Rows from block 4 of a small image classifier, named by matrix and row number. Rows with one number belong to one neuron. Each number is 128 + 24 x the weight over its row's rms, rounded and kept within 0 to 255. All counts start at 0. Numbers have three digits each.
After each neuron's rows are labels from the 100 images, of 14976, where the neuron reaches its highest value: "top examples" is what is common among them. Only what is clearly more common there than usual is listed. The data: photos of arthropod specimens (BIOSCAN-5M).
# fc1: MLP up (model.blocks.4.mlp.fc1.weight, 1536x384), inputs 128-255
# fc2: MLP down (model.blocks.4.mlp.fc2.weight, 384x1536, transposed), outputs 128-255

fc1.249:146125139136130123104134138125088164145142138191162113152116165164108157132128132139133127160123106128131118126094137125123145148123121139119119094125140127131142095170108135114130121129146141143160116097056162149131093131134165146145150127196146128162119126158144136109101117124167195152144115112129142141108115121105136127159139117091130172144117125161101105141085139132124111101123
fc2.249:131130137111173064138148142110085127148163133125119133151109179126131123139142126114096118196119151123136117106117130118122130115117167112087147109118153145142128104189145099130108118124160116130214123122069129176099101125145159130121112102152126092117156137115157103127105144102178166145138110123125136132118100161124116071162090098090099126135108082115095124104103125141134091101112
top examples: order Hymenoptera

fc1.501:074193152130118113174132154152152103142131119128136084171095152133111122128103131129164130122132140065092109143132175103113145135111105138131132152125156088124088157139139128144120147129144127115107074121127131139038134196189133123121135128129148127115133180142114103091141112118087131138135137132137152131120133120102083161106138083111108122082152108150146104101167132056115089129104
fc2.501:081162141147091147140109153106140110150105101125092130139153125162119144117136114144119149113137105082134130126152177147153143112156155124156101164128153147106140159129113121126110137122129156106118108142124102123123111152131086146168113168159135097139155144121105115084165139139116120110118105070170102132150154160120124168096142108167097156095149124168171148121146093069089114105132
top examples: order Lepidoptera

fc1.506:090202157121138121191112142149157099122117135127134105154096143123114138159077149132147115120119112082109122155121147097100134142142113145130146158138157113110080139133164109150145139150139112111107086110132139138051155169166126109139149158131138129113137156151112092097145108126076122126102125137130153111103129114110094143104138088131121122090140099111160117110163134074138078128086
fc2.506:107178138136087147154122149102139103138090119129083151137158131168136143112121120124110140113138120091130140115149175135139149098140163139172117169097161151120128143124123106133102141110130129085117096128128099128126124134143108150176123181163122093146164147120086106096169139144108128131112100089174112133159131170110136149094146104176094146102142123167156170124156097100095122109129
top examples: order Diptera

fc1.3:154126143133137155138145144144113153122128122133170108112126111160092115154075125139155129161125126142132108139095097091113125166115096140113188106135120139119126048137163132142132125145119105151130102116119143119154194119138133099169129155139130115108094136126116134169093118124132133141109107143115164155076120122115129106106139116086135116165095117134089099140111138151104100151125
fc2.3:151160129135123108140129163092119107099107124159105133130147129148134143129111104127102122162109155125151128114143161137083158116142133122143176140104166139132097055120171103140094139103118101107133120111141110164123189098140141148150134145146119113156120153110098115143121131136117160135123120124144186152152105144124137071113125093142104082154106121149077149126132111158117118139121
top examples: order Hemiptera

fc1.286:109136134151119124139132131112147133146155102136182136149115132154112112154138129158124160118123147108131098150161076106132113166132141126085150135196123143043149140130143128137098137115107110154159135121125096092115118145115132119134119140107155136141110110121180147114103101101121106108137134146141127134079162113122107089122096128110180104095147165125120158133118179144160118137140
fc2.286:106133137181127108094147155135162144137119143112113058135165108144156108089155112129115154144122138114132120113119115178107104202202159132151136162175109154068133135095127141163143166173136129147142120136161142145135138136105095102183125130137120101092169123123102109141142119151138114096139109094139130114112123142101119139136115134109121100110120124205112133118135113123154144144153
top examples: order Lepidoptera

fc1.231:103188140137124126178107148137136099109109122136106109154080159124114136122087133133154121102127132083106140121129159116107152129143106122140138150109152101138060151130143121161145123153150119111106092102124125147072144166185142135123157134134137131118138168166132080113152114093080138141108141121133141111138118122120111147112144104125103121091164112109163113088152131087142114118083
fc2.231:113189114129097131143133144115133123106068133138086138129169122162146137117107129117093123114116109098141157113135163127118146115143165143186121173108144167126124132113133110136113134104094121083111101117141122143139147132141104140162125172151132092129169141121057097099172126153102138128091099094172111131139121169095127149112176112180095136103142116157165163137154092122111132114133
top examples: order Diptera

fc1.199:126111110127126113067140126124136120155184115126121129122145095144134133134187132137119128132122120118139121137135129120136119130144145157111063118138129137113150148146084140033133157110056132130157135154154125122150068130105111118128105100112138138136123122087119190094125112152135087111173130140136125131131162124115112145129111134135148174130131144128114135160140143128122159125195
fc2.199:115131069133136125122123095141110151090129146127145122078127067114125136131143146147129094128122088139158133150121107125116134149119133146120111122133112148129193129129082147083157125143072138131126149137139145131174114139120081109091123104116141133138129108160128147129116091156138110134162134119130110145118129120126142137142147171126145136149129140105130123199120142141143180177207
top examples: order Diptera

fc1.71:135105091128118128115139093106134103101135108083117168095151096110170102132152110117090138095150150142140179106174108144158117107113155111136133149140087147119135156090128143141135142121106128114113170148163090086170139100089113137124089115086100127124160099119132125148155148132115100090100127160118078125130151137168130121115094175172157106107143151137169178115135116161117190131145
fc2.71:146158102115117122118147094109148147092091118133118152110140091106165145143134144120109128110138136141121144100146124109096125126102161125175129133127138165144122120084125117152142119123096087131108158129192140119145164136121115132069124109145129093145171087149078112159151101140144110137132138154151127129125104164124161130142144163118112103123145168069121163141140149170145181173149
top examples: order Lepidoptera

fc1.741:126099099130131132111145101095124110091133127084132171101140103120159123137166121132107131101158137140160181117180093145139104153131144119121142138156093159093135165073156116148143119125093104122114152142157097087176129101090127140154102135105119131131144102123139131137142134136120102089090127160129090123114155106167138105118108165163161093106133153135175172122121128176114203132138
fc2.741:131152091147104137122142125104133140099092094136121128113134098107166159132141108123106114115130127136125155095173135137105121123143165106170111119140128173116144124097111132139137114127097091141112145139178101110151146148102112148101109114144128093155176086120079105146153094130155110110127132154159109132142118160133163132117148144114114120112163175110131156150150161166124187165157
top examples: order Lepidoptera

fc1.686:095127105131115091141139144105133114132169084146136127174100194148104138161153130153141136106132141086094135105150180087129195141125148092107109119137120111127131180125090156177145159113184128120131115134098105118087102179131172190133104096124155130157145132142165100119134101092135162128147128139139125105131164126110107154132108133130167128089173150147157136104129136108116115102106
fc2.686:138167153139147106106137119092135139151112112144102103158109168133138139120116129116086144115122141101094155083125145130158155158142184126155126121133160155107109141128132103147120117130154101104145135118111145131105122124134157099140117121178126079112172115120107077121158136092165135129090108143166111130124098181132143137160135142131102159078166109148165163098111131124122110091093
top examples: order Hemiptera

fc1.302:099113111138126105142125144107134113154169101141126124169115183146111137159164136160128139104120156094086132102146179086137193133136141076107095116130106112134149159107100145193134156113195124122135116135091103102096095168145153195132107101119153128145153130139168101128141107090141172128151113144128113126113162134114115139126104138129171124097164160126148132106131146108134114121109
fc2.302:134156157141149094107155116097140140165125122132101093169122168142144130109132130106088153133126160103087135076119144131155143169150177122147128127141156150102111145128131103161116125127171100115153127117115151140093113129148156101142113129172126080113175114126121079131149144086166135126109103146158124123122094175127129132162117137115096139084149101155135155089109134125129107099091
top examples: order Hemiptera

fc1.426:137124116126144139100148110101110123122149116121142154126141123119132119153145130137098151133110127133162116129144060131135114149130151166094148123192125172061173113156142130079132118126075097141182152123131116082151090110082137120137112132131144144154125082119156161086106120119138113102132135158129125118110157114142122081137092159126179158121123145120125164156105162177128144131152
fc2.426:093129089170122103092138124155101153106142152118126081101152091152152124099153110135119099161147106115176129145116118156102116181171156150115119145163105153069181116152106150105151149155096149138155105142131138155155104143104084121151111130120117109122152108136121130112106107161134124092153103093137118105128133143090115117135123156114125121145119115169109124168153118126132151158179
top examples: order Hemiptera

fc1.274:106198134141133112140115115161172126147118146124127134135152116143143121111059116105108128158120112131140084152087158136141116098120144170167130156088165099174112108150163125111101144107129171097137129142152135150103153115134105100108130118128120157114128147111075139111139161176109108114144122103118113146126126163138107162142128099152107126143117046142121120136162081092128066121130
fc2.274:095150158093100120145136089135134134148106149119111165156179138135132123145110150119111153149133126098167116143110139092117135091082145157142139191113125145163113120132162129139132114110141150093135126102124136158124131124130091126112133145130122102130148099158106113083146145172094152132109107049147139115119133144086120138124130147157114121124110105097135135108137039084124080097116
top examples: order Diptera

fc1.81:114120097140104103134140119125163102122157101076150155093148097148150099147144102111117132099125149143137148132184125128155120130111145107151120154132095114111130168064132146152123155105112120120093143158172086092149163125115096114130082110077101158109155126110111127185160150138112080092132122175115102145095178152143114143106090142158159084116144145146151148118151105138110152153137
fc2.81:158156148112119137106139122107188121127086126116124136145144090102140129140113122127113168104141174147106129103133126108108126115101138122177150142123129138140075114030165119185130129141141099122096160102225123123112195105110126126089144109130116110125149112133083114181153136136122114119122144159140156136124109150129142132126126125127125072123129159084108154096114133154134145176104
top examples: order Diptera

fc1.76:145157173133140164143149151159135151133114152143146094111133108154085115157080137121173135153125127134136095170095078116093093160132082150111181127156149146092122050147169101121136120134104087165134097114130152129131168114143106074166141179140127138104080144116127145134089114133125126140136140144121179148094107091099121098112145087082117129152093117124081102143129160136125091158132
fc2.76:138093149132152105109129134134125145127157131142149106134144125099114120131123128133139136175123149158160093141129093129081112152147106109095188136146103101115104068135172145135141116139137126158151157112126141153130153101102122117122145099114129151132100117124149150144091134145121145122151150106086203123118117103130132078142092131098148068166078128132058099119103104140149102143129
top examples: order Lepidoptera

fc1.632:127122156128131135128116162123094155157140137190136097157104180152079147145132152146167148145114139113112115140111122099102159173156092119097129097160135132099146101141114103132139118125167106146154099108060142123116099147156164157166153146173163138150112128149168125131090095100165193163149120123125164129118120087098134107136143111080121143125115147126101102139098171112134096122121
fc2.632:115131148135182063118144129111121146167169152139113111140130153137128120125157142125105138178128148112118103106108141119128132153135179120092131121147162155118144134161120095132116133132178130134200144127095160172111088139153131109130100089162132087114162144139157113135106138105186136139154094122133130143109100169114107108185084126097094127123109079136106124113107134125140103117130
top examples: order Lepidoptera

fc1.390:128132132147119113113138141129130107126159107132183118129126140216083122169126131152144115133109112127126128145127136051141129180141148128122111134175111125078132124125121135131137151131132118149133089128117126103124133157128131129169099127128131136129132126128135131127119123111120133109127106155116130151078165133113121128122099123127190141129138131134127132136124137120144118134124
fc2.390:136103129104198093141111148154151137175148175096163172145138134103106057112127157138113142131160111124118130136061098102139093107115140104118148106129123107154124163114126122165122147110159144146164153110143161147142122140132115143118152092129150152125100166134140122129111123145142117145092147125108123114092118084120058155181101123118133155096104085099152095095094162114165123104124
top examples: order Coleoptera

fc1.560:115128113135131114144160140099098131116158096153145132174080190134096138149136120156121149104115145081106142112148129097129173147123147116079141115169127134086135138135126145150133126141141120144132132094076106095098109165134188167126122127149169135153134113193186109099132089069129182130121133149149125122115135131122119103125087146112183141087155158136145151115115185130127127109094
fc2.560:144177118151149117102131120100113115102088143090094084136134162145129118109086124119068110122136119116141165109115138136110149160159165144157141135162138154087108102131162123129129153172102103087131136091121135149132153095125158085159141137153104096108158122136078082109150126134128163111077123121157134108105095158117146116143171145149109135124139116160150165131110104141143116098104
top examples: order Hymenoptera

fc1.653:166086120140157151079117114111080172135135133151119138117127143117139144122177147151115125137157146148123142099128121135136144128136138099105094074143092164112157112113077134110157106131134134163153154131085136105154055110116163154114137136144122091144110112119165156144095127111177158153140135119115126136122113119130171097149145147098144160145112177109100134150082145151140151141145
fc2.653:119139099143149081131151139102099148130159117145100105137107141151150144121164101116094109163129139115123129094137142144130121137151184113104118097139161176104165122168111104119108129115133116141183125139099121149123083145111142149139093106171123081151179105115143101135111115094193141109142098137152114122146103177127124099151098121094088141117137107138107144134139151152127137132144
top examples: order Lepidoptera

fc1.601:154134172144150162143120149143115152140114152152139108117133124141110117127089143122150135171117130144128096155063093127101110144109103135128175121129139135133133019140156104131129106143145120158119115111108174137133159105131123091148152192153123141115078128129125132158085130126143148156129146133114168143113086111117148094126169102100104127174075113148071093145113139142124082143114
fc2.601:160106117112155103124122128134095119100143129110159121112118143106121125135125151140126098181127151159155118128128105114087119144130109122101175105133106109117110049150169141122145130149124108147157134122123125154131153099135158106131139108101139154117098146129142142160096112123138164132149148136093181140121113098137133042124103135100157080175093129134062112136109136180145122148126
top examples: order Lepidoptera

fc1.611:169137150125130158131125152145123153132121143137140088102135112139096132143074144123165127156147128146132096150094078135096094140130076148111197105142142150122127035144165112124113110150110111166129099114125167133142190116143115061144148177134123109097084140126122144145082108132131128138111130127116177146110099102110146104106154109078118138173091115127066089153123149151117115148132
fc2.611:163120146126131128158123148128124114110131118154134135136137127123111126128093113129138129156101152150156105130136126136079134116130096109122190132111125094129078057123188136143123117109118109130129130108142113137121185088145139142147160137114139162147092154100130143150119146137108154148134148133097204152153116105135126083113111106120143067171095135152063126117121116153122107144106
top examples: order Hemiptera

fc1.551:058198127114132105177121105139176099129121131111105149155152134097151114103094107114113147119138135115143105142142151157143124121126150135149142180119168101120112161121161134149129151104143140089121135145152103120059142139129110123093114124111124134128148131129110118093154138146088109094123134133127120122142143135133081150130117119162123107088144092130167148105180103093106082116108
fc2.551:095181135129104120140142123105141126141094136134087137151171129157156140127133134117090144126147121082139145108137163123128145118126178138167115178127155172125134147121125108145112129117131126090130110124132121144121121139135092136155118164164129078131186105132083086090168137148117135133107094067179108130133123178097136158127148130161094139095143107152159167111143079096111118106130
top examples: order Psocodea

fc1.233:075186138125150138177121112115176103126117134115114139154134132102139105149097128123107152121106135110143093140146110134126108142124142141122160181159163129090106152132177119140156127113133098098131144122149095092072144140106119121131114148119148127134143122129134116093152113133087124090127133148134120111146141114136077132125109137148151099076137108142169165096163131123125073122106
fc2.233:078171132127101119129150126126144123140094142126099122145189110151163131125136137119099155133136121093150135124132139119110133134130168136163117194135132169129143141120127119150126147135135134108135125123145125155138114140118061123153126158141121094123179110127081098092162128172105130128120100042166115113124120158084134162118141128154103129099136115148153156122149072086129126119148
top examples: order Psocodea; order Hemiptera

fc1.113:074179142123102103145134153162158124165147118143117093170121135141114116116125116125142146138132126080104082156110170118124131124128120148136107148113172082137115146169126146105132154112127144120141091137135135160050110185153118120117125111125159109124122172111113150073126112144100123129164144114146151126137149122087068172119122076126114147113147107111119099125162134049125079122130
fc2.113:086156138133126137141105157095124111159119080143107134148120142143114161133132123150110137116113098086127145113161168140164152110142158107141090134116165145125146162148114116117109127121141141118136121153101104125122089157130107142151101141164135100142156147107116103069152131112149126129109107071167085144148139158142141164122147094145107180087160120147179146117128098075093107093129
top examples: order Coleoptera

fc1.316:114163124136120101122118135156168076144133118120162119136115098176107113150136132135139121109107116092112103142151135086137121155179137144128106148134124108098102156137116128096110171133080135113112097150169113113100141178156113090149110112103122133106141155095109146117150129151081096098140083142118132148091166146126097155100107103123153134111153114121136124127169145094164125136148
fc2.316:129150157106088172154107130123143092144106123108111161135151092149099129123097131130145147111122134120137112147129157113133164091110101153149148161098140092154115136114133129122121132112131147083093107101138109111113137105149106133160166179132125140139096160129124143127157170148070117146146136119145149131139156119127126148082129111191131116137121132144126137123133117104098111149115
top examples: order Lepidoptera

fc1.288:132142136123137121132153134137127109119147124133191121119135135194082136180117144152127113132110106143128130151121123063122122203144137133118133128160119130103122127124134136142146150126127118137128093134118134104125121132120128134176110122127123129131116121138117124121113118128128128108129090148114135143068147126110129129124115119122191140153118113122134122138121133124143136130127
fc2.288:110118135127137099123166089133140170138137140141140070157158128097149087138157152113104155149074134118128115094109084117110055181152151104126141151145108130084135129097135137167145081126116108138166122126153139140117122118148104095159144138133154101104165106111112109110122123147109140146109129107114123149092098139112104144168110160074144107118111108161130114102107095133145137110138
top examples: order Coleoptera; order Hemiptera

fc1.178:110097106101134129131140128102138131160131123113104139127132144099144115130167115122122140100162183124104150092165144158140145112117136031109101127139110128136156171076092136187143129102176113132115139140116080117122113136111129184128102108105128138135141129124172118166144129103145145128151130146142110124153152115140140122130114150139132079106142184139141147108122128149097132133124
fc2.178:138136155127142101128147088115154162173139121148122115157117155111153146128148114133108160133123164114059133078130118119160121132123167125139122118134131155119118165114115123170140103107184109135159134132135143125103114146090151142104100103150119085156178085153131099161147121084167114107125111170151117113120113159138129130149104167098106128076159122118123146090124162131131124118106
top examples: order Hemiptera

fc1.471:146127140122136149148141145105094140085103126153109113141074171105100146139105150154130137118111137098122142120126108112095144139137113117078175110174126161082113107130149125156137097180131098157117127071084138108119139135143175136126174173158148138132109115194175096123111090072124178142080124138152143102139102097128135081126130135093146130109133142123127138116099184147142132121098
fc2.471:149181095133151114116128118105101122078080146106101109114129144143139121124083135126071091127139113127154176112115138123095147146134170148158144131146139160113113086133157121118126147149078101096126134101130148162151167095128152103140138129146118097114154123153067096106143119136135167135076124119154132125106096160113145102144185145155106136130133120144149161151121109160144137113118
top examples: order Coleoptera

fc1.352:163130161121130147121142144147107147108120142146140097102124105138105129124083136120159129151115110132141109166099056128092086153146084164113180111153138160090122035151165104101127116149081096148139102109121171142152157128131118075155156173146133117119079134140124146135090114124132127138106105143135165125120094103100144090111148095100104137157089116122088104153108152149148122158133
fc2.352:143114121128152112123133147121099121094132140111133105119145130117139139128113131129126105185120142145182117139136122142063117151154119124115182118144118121106106028141185126132129146149105114142149135115129114166140168102100136134139132112127116143127111127103125132148106112148138171106144138112108186113121114112117143053127114128112146067176088122154065124134127116162146122149135
top examples: order Hemiptera